A small masked image model, trained from scratch.
Model: 7.1M parameters, 64-pixel images, encoder arch vit, encoder activation silu, encoder patch size [8, 8], encoder width 192, decoder width 128, decoder layers 4.
Rows from block 8 of the encoder of a small masked image model, named by matrix and row number. Rows with one number belong to one neuron. Each number is 50 + 15 x the weight over its row's rms, rounded and kept within 0 to 99. All counts start at 0. After the name is the row's rms in percent of the matrix's.
After each neuron's rows are labels from the 100 images, of 14976, where the neuron reaches its highest value: "top examples" is what is common among them; "patch colour" is the nearest of a few named colours to the mean colour under the peak. Only what is clearly more common there than usual is listed. The data: stained colorectal tissue patches (NCT-CRC-HE-100K). In brackets: how many of the 100.
# fc1: MLP up (encoder.blocks.8.mlp.fc1.weight, 768x192), inputs 0-95
# fc2: MLP down (encoder.blocks.8.mlp.fc2.weight, 192x768, transposed), outputs 0-95

fc1.613 122:50 66 30 61 51 35 49 41 57 58 52 61 36 60 24 48 20 26 36 48 63 23 59 62 69 59 61 65 18 55 48 68 74 42 48 59 66 17 65 39 68 65 36 60 41 54 48 31 67 76 30 71 19 48 58 25 63 16 54 34 34 45 24 41 13 33 26 31 72 26 50 59 60 44 42 72 51 27 32 56 57 54 41 54 59 33 41 35 62 46 74 45 47 48 47 47
fc2.613 143:66 47 65 55 43 75 49 86 44 19 50 38 65 41 90 49 76 68 54 67 28 80 40 26 35 21 35 38 73 67 53 32 38 73 57 39 56 61 48 68 28 34 51 51 70 48 43 67 37 30 71 42 70 51 53 64 39 78 37 53 72 44 64 74 79 53 56 62 49 77 42 47 44 54 32 08 65 67 42 49 54 42 38 51 51 62 63 59 26 56 22 44 41 52 31 47
top examples: tissue: debris (41)
patch colour: grey (63)

fc1.314 281:69 59 66 77 47 64 50 52 65 51 55 59 88 54 42 59 22 55 64 46 69 55 18 46 46 44 74 50 55 46 57 63 33 36 52 17 40 43 68 52 64 28 25 44 33 55 26 68 41 48 52 48 62 46 49 34 32 43 59 26 64 47 53 45 58 47 47 34 25 29 85 60 67 64 76 31 61 59 48 37 56 70 35 36 47 57 44 48 60 39 51 48 52 43 43 47
fc2.314 250:59 40 41 45 29 40 64 34 64 37 49 62 51 43 39 59 47 48 60 48 79 49 53 36 47 54 06 48 75 55 55 63 51 40 40 40 48 43 68 55 72 49 45 62 47 87 35 40 70 33 38 43 44 13 33 84 56 65 48 29 49 51 60 67 56 66 32 70 55 09 41 53 45 63 71 39 48 44 64 36 54 74 35 54 16 22 64 32 73 66 57 17 32 37 32 53
top examples: tissue: tumour epithelium (74)
patch colour: pink (83)

fc1.127 078:35 43 35 60 24 41 21 43 59 56 40 55 20 65 36 49 56 24 62 34 62 18 50 42 49 74 69 63 31 49 37 77 29 56 81 37 50 77 32 55 38 30 58 45 60 43 53 40 54 57 69 50 34 48 41 62 66 31 54 52 81 42 30 62 72 34 50 34 42 73 23 63 54 74 32 60 45 64 56 35 33 56 48 43 40 64 87 53 32 45 54 68 16 56 58 68
fc2.127 097:44 59 58 47 64 36 68 44 41 51 51 29 69 23 69 54 40 82 31 75 38 71 52 28 39 24 35 43 74 45 62 53 66 53 47 68 49 49 69 28 46 90 39 57 57 26 41 49 68 42 64 39 68 67 68 37 49 63 33 46 33 41 65 62 40 55 58 52 53 26 69 55 58 51 55 48 47 28 56 52 65 41 45 52 47 40 26 60 44 57 43 65 65 31 41 24
top examples: tissue: adipose tissue (65)
patch colour: white (62)

fc1.666 064:54 42 13 46 49 35 57 71 60 68 49 49 55 26 53 56 39 39 56 63 35 50 74 08 82 53 52 47 51 49 38 43 52 62 27 43 41 59 37 52 33 22 37 39 52 54 67 60 54 63 56 57 59 36 31 48 61 53 47 71 60 72 49 45 59 30 38 46 47 75 50 46 62 45 42 63 52 77 29 55 44 46 31 40 42 36 55 69 50 72 54 39 48 63 47 49
fc2.666 071:41 67 84 59 62 66 46 22 50 38 55 54 52 77 63 26 66 45 45 57 54 42 22 75 56 32 65 34 54 56 59 30 39 55 50 52 62 39 59 39 70 63 64 64 51 52 23 46 37 44 28 25 33 51 71 57 39 40 50 27 35 17 31 53 55 43 54 50 65 44 54 65 51 32 65 24 42 35 70 55 60 48 51 71 57 76 41 42 47 44 44 41 45 35 79 56
top examples: tissue: lymphocytes (29)
patch colour: grey (49)

fc1.223 207:68 58 65 57 35 74 67 68 28 47 59 68 37 48 47 24 84 52 46 52 66 48 52 48 58 22 48 58 49 66 48 18 47 02 42 45 24 52 29 34 47 46 38 31 23 66 65 43 43 17 15 42 53 65 56 30 56 56 47 60 51 67 57 25 53 52 54 32 42 55 58 37 63 50 45 62 55 67 54 27 33 28 49 52 40 48 65 65 60 59 82 48 37 14 57 39
fc2.223 163:62 39 45 50 63 32 29 21 40 36 30 37 57 39 61 63 67 38 44 46 36 53 29 63 44 49 44 55 50 78 40 52 31 44 52 74 62 58 57 50 61 23 62 68 51 30 34 58 35 32 63 79 62 28 63 44 47 13 58 51 73 49 62 58 30 51 60 57 70 67 52 38 32 56 25 56 58 49 58 92 39 45 64 13 39 36 33 50 39 62 54 18 43 92 18 57
top examples: tissue: debris (40)
patch colour: brown (57); black (30)

fc1.339 064:43 67 38 40 66 84 61 47 63 23 57 46 70 34 58 62 50 42 62 20 44 35 47 61 71 35 21 54 56 65 22 54 42 71 58 48 43 70 52 30 60 28 54 38 46 49 44 21 37 48 46 52 43 38 38 60 35 02 44 60 55 39 45 35 73 63 62 41 54 38 53 55 58 57 61 31 58 58 60 39 57 78 65 64 57 82 42 50 55 29 63 66 48 41 53 66
fc2.339 078:52 34 60 55 37 23 50 65 45 67 48 40 30 37 53 47 69 53 37 41 57 62 27 42 41 86 84 50 43 40 59 40 48 34 50 68 71 59 43 86 29 64 61 60 63 47 62 63 68 44 54 39 50 70 50 56 48 87 57 33 46 47 41 67 21 42 37 59 44 62 46 44 35 51 31 60 62 48 22 66 33 20 73 23 44 18 53 69 44 72 27 49 41 67 32 45
top examples: tissue: cancer-associated stroma (29)
patch colour: pink (76)

fc1.519 117:59 75 32 44 35 36 21 40 58 67 62 65 18 14 51 55 43 53 35 48 48 22 48 59 76 46 48 30 70 57 34 57 63 64 45 45 38 78 51 42 51 46 45 48 44 50 62 29 34 55 85 53 43 64 50 41 56 58 42 59 87 73 56 38 55 34 40 76 69 36 55 45 63 57 41 67 60 61 41 45 47 54 59 44 55 46 47 61 45 44 18 42 49 38 74 54
fc2.519 136:50 14 54 49 67 45 54 50 39 58 34 54 62 70 67 62 56 40 62 73 43 65 44 36 23 54 64 66 42 42 61 55 41 44 50 47 57 28 57 74 29 70 57 49 55 54 53 65 59 53 39 34 49 28 50 55 50 34 69 40 44 25 56 62 54 56 71 31 50 61 59 48 60 49 69 24 37 19 40 67 54 33 35 48 71 35 69 44 60 62 88 56 34 60 29 60
top examples: tissue: lymphocytes (63)
patch colour: grey (67)

fc1.247 276:78 62 49 74 67 41 53 66 33 56 56 40 57 41 60 90 52 53 42 58 30 51 19 39 37 46 44 36 47 67 37 26 45 84 66 40 69 39 54 52 34 41 27 49 41 50 47 30 39 48 60 29 32 62 64 47 52 76 71 33 71 29 66 39 31 49 48 44 53 47 56 63 61 36 63 38 39 37 31 63 68 42 56 61 38 43 69 55 68 59 57 53 35 70 47 31
fc2.247 216:56 40 38 38 51 58 47 52 50 57 34 57 72 51 42 73 58 58 77 36 49 34 36 56 40 63 40 48 68 68 57 00 64 74 49 42 22 33 54 31 43 46 38 47 52 48 43 46 33 62 67 45 65 35 48 48 68 67 57 32 68 43 73 53 48 30 72 24 46 08 47 58 83 34 72 65 34 63 73 43 62 26 60 67 38 27 67 50 62 26 80 59 45 58 34 40
top examples: tissue: mucus (42)
patch colour: pink (73)

fc1.293 072:61 61 33 50 51 41 50 27 59 44 69 56 41 19 49 53 40 34 68 56 42 24 57 55 92 45 40 40 24 52 48 50 64 60 55 70 31 56 44 56 41 10 16 62 55 46 72 47 30 25 69 68 37 29 32 42 61 52 50 55 65 59 19 60 58 57 29 51 71 52 36 46 62 24 56 50 62 52 54 47 70 61 25 66 61 57 57 99 37 37 46 62 30 54 29 49
fc2.293 082:55 52 51 58 51 78 55 61 44 62 38 41 57 76 56 51 63 55 26 52 52 81 34 43 19 59 75 52 73 50 50 43 36 50 37 33 66 51 58 70 48 86 77 46 58 45 51 42 65 69 49 31 54 64 78 71 30 31 63 39 41 57 67 41 52 30 71 73 60 53 61 53 35 59 52 26 56 43 54 49 47 38 58 38 43 44 52 29 65 59 63 34 39 56 65 56
top examples: tissue: lymphocytes (33)
patch colour: grey (53)

fc1.299 249:59 07 40 63 59 46 47 55 52 42 36 53 41 44 40 34 24 56 35 50 10 58 44 49 45 62 64 60 45 56 48 30 51 31 61 67 55 56 42 45 44 44 46 99 39 52 83 37 34 61 44 54 38 71 45 60 40 28 66 47 49 69 10 33 38 69 74 24 59 56 26 60 63 47 71 51 37 26 48 32 47 47 64 42 53 57 24 47 13 82 60 28 80 34 42 62
fc2.299 176:66 50 62 41 45 58 57 43 70 24 58 45 38 30 27 35 67 36 29 32 71 53 65 31 63 27 48 70 66 99 60 35 59 59 46 41 78 44 34 72 43 57 46 61 41 63 30 65 81 69 53 62 63 35 58 73 33 47 26 52 44 62 55 10 56 45 65 48 26 61 41 57 45 43 42 29 67 48 57 62 57 45 63 65 31 68 32 38 57 51 39 35 47 29 61 51
top examples: tissue: tumour epithelium (67)
patch colour: brown (56)

fc1.231 273:41 41 27 32 48 44 28 41 34 70 68 40 65 71 67 41 48 49 40 44 56 36 28 49 32 82 32 42 49 38 49 21 61 47 52 46 47 37 52 40 21 59 59 55 45 57 40 40 33 63 48 54 73 55 74 64 53 38 66 17 64 28 25 27 58 41 28 58 31 63 77 50 60 50 42 55 45 52 62 65 46 36 64 79 50 55 66 54 75 43 96 56 49 72 39 51
fc2.231 218:46 52 55 80 36 25 47 28 58 54 21 44 43 32 34 37 48 59 51 36 50 63 66 48 57 40 63 58 39 64 51 43 60 78 37 57 36 44 39 54 67 31 33 74 37 69 59 48 51 45 55 46 46 40 59 77 52 72 51 56 26 65 25 60 58 44 77 24 47 58 65 61 33 48 70 26 41 57 54 38 30 27 61 43 28 44 61 43 23 52 47 54 53 70 48 74
top examples: tissue: lymphocytes (71)
patch colour: grey (55)

fc1.239 216:29 31 45 51 85 48 68 40 48 48 49 58 52 31 34 79 57 54 57 27 40 42 38 43 43 23 58 49 58 68 54 72 06 38 72 57 38 52 43 48 47 56 59 37 47 34 37 30 68 27 49 33 33 39 56 47 53 50 44 53 48 62 55 19 58 28 37 36 36 47 36 66 44 20 50 83 41 36 65 53 39 55 84 81 48 63 38 67 40 47 57 43 57 53 79 56
fc2.239 187:38 63 22 74 38 50 38 38 72 56 30 55 52 67 62 29 70 58 58 43 66 66 82 47 62 61 58 32 62 52 59 41 62 70 58 48 47 57 53 49 59 46 51 34 48 75 70 64 61 68 84 46 43 46 74 88 58 58 60 48 52 53 44 60 33 59 38 63 43 44 46 55 56 63 30 20 51 34 64 64 64 50 21 49 27 47 71 37 32 65 50 56 59 43 45 34
top examples: tissue: smooth muscle (78)
patch colour: pink (85)

fc1.207 068:75 28 56 72 44 42 69 33 31 25 41 56 45 62 36 60 39 66 55 19 41 66 48 47 33 46 44 45 83 19 38 57 56 69 56 36 38 53 73 38 32 50 55 44 33 35 51 66 14 42 54 33 48 46 50 56 44 98 52 43 83 66 62 38 68 42 62 54 42 33 51 43 76 53 09 60 49 47 40 63 73 52 41 42 42 42 50 48 81 47 62 46 53 31 53 54
fc2.207 083:30 71 58 34 39 64 42 72 67 77 57 42 51 27 48 38 66 22 56 67 56 45 52 56 75 79 32 37 25 94 69 43 33 26 32 73 60 39 49 69 66 42 22 47 58 59 64 35 61 59 42 55 58 49 57 30 52 14 63 55 22 46 39 59 49 36 18 36 80 59 53 54 36 54 84 40 38 59 61 55 37 41 68 59 66 47 55 47 50 41 59 45 46 63 57 56
top examples: tissue: tumour epithelium (33); tissue: adipose tissue (32)
patch colour: pink (78)

fc1.132 044:57 31 65 39 48 34 60 30 69 65 42 43 32 43 64 47 34 37 64 63 70 43 49 35 57 50 37 20 26 30 43 35 32 58 72 34 44 22 41 38 57 50 56 84 35 40 58 59 35 46 58 79 40 36 56 29 25 73 82 34 48 69 27 55 59 53 47 63 69 59 70 54 55 40 42 54 45 67 41 56 51 52 32 33 44 44 27 60 68 57 55 25 41 48 54 30
fc2.132 056:39 70 43 67 54 78 70 80 46 39 50 66 84 65 42 38 64 64 55 57 12 62 52 76 36 66 51 82 71 49 71 52 63 45 30 57 60 85 54 58 49 34 36 33 48 40 71 48 70 45 37 40 60 68 45 56 67 37 43 75 26 37 59 49 38 45 69 16 42 53 28 34 31 59 44 55 68 44 37 51 69 39 55 67 49 50 64 40 27 33 31 50 50 57 60 59
top examples: tissue: lymphocytes (40)
patch colour: grey (59)

fc1.188 094:68 11 38 63 53 26 59 25 39 59 67 40 61 48 42 47 65 71 57 23 47 42 73 60 55 71 68 46 60 35 43 38 72 28 53 55 62 55 56 54 62 55 32 54 55 65 47 57 53 26 52 50 15 41 65 13 17 61 16 53 64 64 36 38 44 33 64 53 44 49 60 57 54 66 42 36 35 57 34 58 37 50 63 42 51 52 33 55 60 58 50 44 59 46 41 50
fc2.188 117:41 98 75 51 54 69 47 75 55 20 62 49 33 51 60 52 57 40 27 80 59 50 46 36 58 19 39 56 51 69 38 65 33 77 60 53 46 17 54 45 50 55 61 76 40 33 36 52 39 57 31 52 75 44 51 73 97 26 83 70 48 39 59 47 46 59 26 47 58 50 40 57 42 30 35 41 53 43 70 41 54 65 38 66 53 49 81 57 29 28 53 50 46 56 63 52
top examples: tissue: tumour epithelium (33)
patch colour: grey (54)

fc1.502 094:58 62 29 46 56 56 40 49 55 78 52 34 43 55 51 22 54 67 37 49 41 30 75 49 49 59 58 56 53 39 60 64 26 53 67 48 32 29 22 49 36 58 26 56 72 49 41 58 67 72 46 41 52 53 57 23 71 42 61 59 67 61 50 44 38 26 50 77 52 66 57 80 53 53 43 55 32 54 52 45 26 58 34 50 37 65 40 24 32 53 35 38 68 33 40 45
fc2.502 113:31 34 68 46 32 36 42 53 36 09 59 62 61 34 67 78 43 23 68 47 72 67 24 43 45 45 27 63 55 49 41 40 64 54 32 47 74 62 81 55 63 40 79 42 34 57 69 29 38 35 66 68 71 48 64 70 37 49 44 40 56 42 51 75 38 73 69 31 44 45 47 14 52 37 60 47 58 31 33 61 75 52 55 44 77 24 55 79 51 34 53 62 42 65 59 47
top examples: tissue: debris (59)
patch colour: grey (54)

fc1.362 060:81 72 33 32 65 67 72 60 36 59 59 63 56 24 78 60 34 18 61 51 35 41 67 57 48 54 48 43 63 52 62 64 45 47 44 17 25 40 43 41 53 59 50 54 40 80 55 72 49 22 38 43 46 28 55 53 45 75 42 29 33 47 34 52 58 66 27 34 92 57 47 43 34 38 47 78 39 39 54 63 54 22 43 55 24 50 49 56 61 22 51 60 75 50 44 62
fc2.362 073:31 53 48 75 15 34 29 37 65 55 43 33 51 62 39 35 63 57 38 59 61 59 40 44 36 47 64 57 56 76 36 48 65 70 45 74 66 50 61 48 40 26 49 54 70 15 50 31 47 85 70 58 44 62 40 37 49 23 70 71 76 50 61 86 33 65 71 53 27 47 70 41 72 66 60 41 52 65 33 41 46 76 50 41 81 52 55 50 52 71 55 55 32 42 42 39
top examples: tissue: normal colon mucosa (25)
patch colour: pink (71)

fc1.609 074:59 31 56 50 54 45 55 36 48 33 52 41 49 37 32 30 53 61 84 64 55 58 60 60 51 65 55 50 50 39 76 55 71 86 33 68 40 47 62 48 65 42 35 15 72 51 45 46 33 30 33 70 66 46 36 55 71 77 52 28 35 63 60 41 72 39 27 49 63 41 35 68 56 39 72 27 56 08 57 47 45 22 22 53 57 56 69 79 64 76 28 65 44 36 42 49
fc2.609 089:56 67 58 60 47 56 47 77 41 69 55 56 56 63 76 63 56 40 30 44 28 47 52 35 47 36 41 34 43 65 31 44 07 33 60 43 45 41 42 56 56 49 51 84 50 72 54 46 45 63 76 13 26 36 62 55 31 22 49 64 65 44 47 50 52 60 73 62 55 52 71 43 51 33 42 55 52 73 47 56 77 71 70 35 58 48 55 28 60 39 77 36 56 83 56 44
top examples: tissue: adipose tissue (38)
patch colour: pink (68)

fc1.24 105:79 40 53 56 32 42 31 51 44 40 72 67 27 60 50 46 67 44 29 37 73 17 52 57 36 55 60 31 34 22 22 65 42 78 47 75 66 43 78 41 52 31 32 49 33 48 50 77 40 40 67 34 53 56 56 62 60 63 87 51 79 63 45 55 54 48 60 66 49 48 54 43 38 67 46 37 67 45 38 61 64 40 38 25 76 58 64 56 63 54 48 37 22 41 21 54
fc2.24 133:17 47 51 61 47 69 85 58 54 52 34 45 68 46 67 56 23 44 64 62 19 76 32 34 62 54 21 69 73 63 69 29 52 18 51 25 47 51 37 56 47 74 51 30 53 46 49 12 51 59 42 60 61 34 44 32 49 33 23 35 34 39 61 56 68 34 52 43 66 33 56 48 49 43 52 58 30 44 54 45 60 47 54 69 56 33 54 41 38 43 48 61 83 53 77 56
top examples: tissue: lymphocytes (70)
patch colour: grey (74)

fc1.496 080:48 44 71 51 26 33 65 60 49 69 56 53 25 72 42 14 50 40 26 62 54 38 57 21 57 34 39 37 45 40 47 52 12 35 36 45 73 36 24 47 69 28 47 59 67 61 64 65 52 51 46 36 42 67 62 53 62 75 77 42 47 51 36 55 49 41 43 52 72 58 46 45 53 67 46 43 52 65 51 57 53 67 45 43 46 73 44 61 74 72 56 44 46 65 44 50
fc2.496 099:32 61 44 52 61 59 26 43 45 17 40 45 81 61 70 73 42 62 56 54 40 42 34 68 48 37 52 58 58 38 58 31 99 51 60 43 37 60 63 55 50 85 59 37 47 43 36 34 55 52 55 61 33 45 54 52 52 41 35 67 62 45 54 40 57 50 42 42 28 24 43 52 64 40 55 64 41 17 47 61 46 30 40 39 65 37 61 06 29 24 56 54 67 29 65 56
top examples: tissue: tumour epithelium (35); tissue: smooth muscle (31)
patch colour: grey (52)

fc1.41 060:57 48 67 50 41 58 56 80 58 45 62 43 46 61 52 19 25 63 44 34 46 48 59 41 31 58 47 59 63 29 63 57 29 56 46 13 67 36 46 77 69 30 75 36 42 75 63 44 51 29 54 24 18 34 35 46 42 69 49 43 53 75 53 40 59 46 47 70 44 19 42 52 60 75 59 42 71 49 26 56 48 46 67 44 63 34 53 38 71 57 62 56 66 46 61 50
fc2.41 075:36 67 51 46 41 39 50 48 52 44 40 35 62 37 74 78 92 38 59 67 41 38 35 64 58 21 51 38 40 61 53 30 62 65 69 90 35 74 40 31 51 62 26 63 85 29 30 60 44 41 35 65 77 70 49 27 42 50 50 55 48 11 51 52 54 57 43 48 59 67 59 63 34 32 45 58 51 61 66 52 51 30 47 37 38 65 46 50 33 42 52 59 56 58 37 51
top examples: tissue: smooth muscle (32)
patch colour: pink (77)

fc1.294 077:45 79 51 37 69 61 57 65 44 65 50 52 68 32 64 33 49 53 36 51 40 45 48 44 59 35 39 65 87 48 27 35 84 40 58 41 26 61 58 47 71 50 33 41 52 56 46 50 48 51 72 42 65 53 30 50 46 31 40 47 49 55 74 46 55 52 45 71 60 41 55 85 78 83 52 37 45 23 50 55 53 35 62 47 63 69 60 56 44 55 62 55 55 48 29 53
fc2.294 092:47 21 43 58 23 49 46 37 66 44 58 61 31 38 33 54 55 39 66 35 71 46 67 64 65 63 62 37 25 56 78 62 12 58 45 48 59 46 37 50 43 50 65 76 63 31 38 60 33 44 16 42 34 50 43 60 54 64 62 52 42 61 09 48 50 40 64 26 35 48 56 16 36 21 80 54 48 86 54 42 38 64 50 47 61 64 42 48 67 51 37 33 34 47 77 51
top examples: tissue: cancer-associated stroma (31)
patch colour: pink (73)

fc1.365 176:60 67 66 25 42 63 99 29 37 52 53 98 52 63 38 49 44 52 28 43 51 66 59 52 43 56 59 52 38 37 55 54 47 60 54 26 62 63 24 52 62 68 27 49 24 42 41 68 61 45 49 58 71 66 56 66 44 70 55 46 52 58 65 22 10 44 52 60 46 40 48 74 29 40 70 23 29 44 37 31 53 47 63 46 70 58 49 69 54 56 60 70 59 57 25 55
fc2.365 122:52 86 36 48 22 69 53 55 23 46 29 50 55 50 51 52 78 41 25 31 30 69 66 51 71 42 58 73 23 81 56 72 35 54 74 78 52 54 52 50 62 63 36 51 63 48 24 52 53 43 38 50 54 54 52 35 47 74 67 82 75 21 44 44 67 48 29 57 67 19 53 66 71 53 30 96 34 48 56 38 38 57 39 45 48 51 25 54 31 62 17 48 41 62 55 49
top examples: tissue: smooth muscle (73)
patch colour: pink (82)