config.yaml
model: "masked image model"
dataset: "stained colorectal tissue patches (NCT-CRC-HE-100K)"
train_examples: 45211
image_size: 64
crop_scale_min: 0.7
horizontal_flip: true
translate: 0.12
method: "mae"
mask_ratio: 0.6
loss: "mse"
encoder_arch: "vit"
encoder_norm: "layernorm"
encoder_norm_position: "pre"
encoder_activation: "silu"
encoder_mlp_ratio: 4
encoder_head_dim: 32
encoder_fused_qkv: true
encoder_bias: "qkv"
encoder_qk_norm: false
encoder_layer_scale_init: 1.0
encoder_parallel_block: false
encoder_inner_norm: false
encoder_patch_size: [8, 8]
encoder_layers: 14
encoder_width: 192
encoder_positions: "rope"
decoder_width: 128
norm_pix_loss: false
decoder_layers: 4
init: "orthogonal"
residual_init: "none"
optimizer: "muon"
muon_scale: "match_rms_adamw"
lr: 0.0036
momentum: 0.95
nesterov: true
orthogonalizer: "newton_schulz_5"
adamw_lr_other_params: 0.00078
steps: 4000
batch_size: 64
epochs: 5.7
lr_schedule: "wsd"
decay_fraction: 0.4
final_lr_fraction: 0
warmup_steps: 400
weight_decay: 0.3
adamw_weight_decay_other_params: 0.01
Rows from block 6 of the encoder, named by matrix and row number. Rows with one number belong to one attention dimension. Each number is 128 + 24 x the weight over its row's rms, rounded and kept within 0 to 255. All counts start at 0. Numbers have three digits each. After the name is the row's rms in percent of the matrix's.
# v: attention query, key and value (stacked) (encoder.blocks.6.attn.qkv.weight, 576x192, the v third), inputs 0-95
# proj: attention output (encoder.blocks.6.attn.proj.weight, 192x192, transposed), outputs 0-95
v.172 148:112129102141137120120122137116130170146122171142136113126104158170113142100113120143132107122122121155130110121099143154073111135070134149119113150137164160088089106126123118122122134191147138140130105115135151131138147146140110124124133154141127096163146071189111148103176106129133148130
proj.172 150:120172156135131125151133101147131090128111085099164121112127114113113128158131130138132141123189143135142156144197097101165133102175113099147118072126136125142163150175116106125167122123107129143124145132155096133128128107132101150109131090118123163121102123107135112144106163143109111124
v.173 132:161104161111130111132094110111129149114146118144125115122162100134151150139100107122099105118096106122119109166107136131136153156098176165132140098100096142185139148128151137144144167100141107132120107165114137075118170109145153102145106159122104150091131127087107115117104148125139131172
proj.173 134:107076121123111147109131157150116144121108174111120136155137175147146108138150133138145074172105124144139114134095115141097105119184088120115153114112129101112148081131150135143118092150092121125136131160122149146097087162097091117155089122076138134146142151128159107126114125151128179094
v.174 143:156113158102161128123145138116131146128141112160155090139128111152142108131136104141120122108108074134126139131127118123101122083084091125086114131123097173186116155108159120131141169109125076156063123162164119135152157143094099116119075135124139101122118147123153109114132117110109136147
proj.174 137:138101093166107120164105114119140160102135146141099158127104122128119130085128137146128130142135141157154103138154102153088108200112126140151149147163136122118132088160117121146163113150153178077185134150103135109082117124151121165147146149114136152160135120087164117106120159130155127140
v.175 140:132100106124129155124154130145118142174110105128104159136085143122085098098145125086087127144118112135153176126153128095086085104141128115121130116147145154135115113133122090108133141119137120154104165145140082140109113146142099148184118135150108130128161117127099114125125114138158103095
proj.175 142:105179119143143104128116133106158095119103100161167125105127100134144138126131122140125164127134149155147093156109147128158122131123151113111117152131157130108089143148114116085150130128121119134159118103121125111156150087118097155093167150168167120111133144092153149125140141087121133157
v.176 117:161141113113145179121147126126122109163111126129177095147169152135091128128132171089109143105111125121166145130102097121184127106130147089110126121152111133130106133122185106111116163157160109152113131166127112113116107122151172153151125121126123133125142100109141120147075105125156126135
proj.176 110:102113085123105085117136117117162118097109100107102169135076146143167156138145129148117131156130127127119113127121185098105099128149101107124094162118112108144126133134108137134129100091116101109092143094136148115149127126094114151107164183153137139089128163136104138124189125084109133143
v.177 118:155163128129126118110142123103153103122132114145149124167161133124134110124104078100092117141072143165119129176094144140136157137081096088097138145132137175160121128121168126109134163156195123102105117145103150149138130106156152135140107125137161111106148106167178130119127113118156100155
proj.177 122:127075106112105127135125138153175165120149132092077118129092144145130130122139176160126080125148120080146139079123102104079070132169127140154127127127123115106178110162137118111127089141115116157149128081133165124143117130108119150121157174119141150124128120150111136138140109168114191112
v.178 114:107114134132098154128158102159148151153133155094131115131070135110125114124104142162122168137123119122105156106146155119120135117135066130146169133141188145094146151115140157110148119134116104137146110113104124126163127118089120148143178140158089065168124108173156125118105114131131135097
proj.178 114:095161153113184141138104202106150101116134136141131126139139113124117140128130108146113097100141159107113104131077105129137130168120167114132106129164129120160144141168141095122134166136112126091156133116151164112125129113140158144098107149141136195106139149090092097137132156105092112175
v.179 113:144142150149097143147139159087115121116127138094095133139157110112116130133135119083153133113139152112145093137140087159183130124132177144130083103087118105144133138100110131180141114147120155099153135137092135095098129133132106124130122114110143177081120179103121131151134146128132132130
proj.179 119:143121100112118138118150107137119152147120104122149144103140156131128127158132124130137131161089056133114154096117160116133161100128086144130160127108095121121101131112118153121096168115126095123073120093093083152131131133128138110153155111130105069146132136152119121132136094162147102127
v.180 109:122140156146125123136124112096111144131153159144153154118168113124116161100086141116137116150118114120144100142131077122134137133104188149157122111099160091135157152077101147202111110158128174150129087093105118112148088135153119124131115120117116158128110144120129138172130140138140141100
proj.180 113:127133133128126130135129097126075112130102130114120099135133113107131097176136101132119162123083120147112153080115118139163151125158095150137169132122093145150046166127144131101101168122129121125086159147133086135138145117131116108154168103105167109124116115141123097115147140152136123147
v.181 118:105135122130138127124133137120135150134126109120124136124085138150140089140100129117154125137106110146120154095098176095121137104140102117130151179136157119148117137163118103087167164182154107150110129083125145163187094083117090142130111114159116105074136073157139149153140089125123110138
proj.181 112:128148159073146116140128127129152084112132110123116108124151138101112134095147121144106147132132165098151126143128089149138070158149170081122105145146124141103115093152143110112100140125119131124159152128171148104122152133147158163103103166137149144098129132119112164136126135159132123132
v.182 126:177140124126126131138117147098151078150133117123096105143144111125121139148108086131118099136094096099129122146071130131124154183098145103090095150103091126171134115140156111130133113110125139096091114137130146070148142136169139119150126156127141171107143125136104074103100102100148106167
proj.182 127:130084125098127135092149140144115168098110139120102111111124174121132119141129165170120077160152127109190119119130136127152112073145139114136142098143102117098137114151091152110167105125153126158162131127137154153143080137088128094112093142090131087107150177104167149152095155133113157078
v.183 135:132116147115157102081183163119107124149168101120163104061144123170157068145145117147145102118149118140152131100067112149104143104126106094130120160152114155114137159124145143139131132129112117135156102156122152163133160139092123093093093125135139093131112157158152162132172124090098143141
proj.183 134:145121133116105157139094113125151136097145141134081143151136174140132161111110107142106117110145130078112127145117129119119120173133165161128152134127078128112151092108119118147153105123137154130121128147145173095083114131161157126144135140113124161100154129092143132131050103148132123124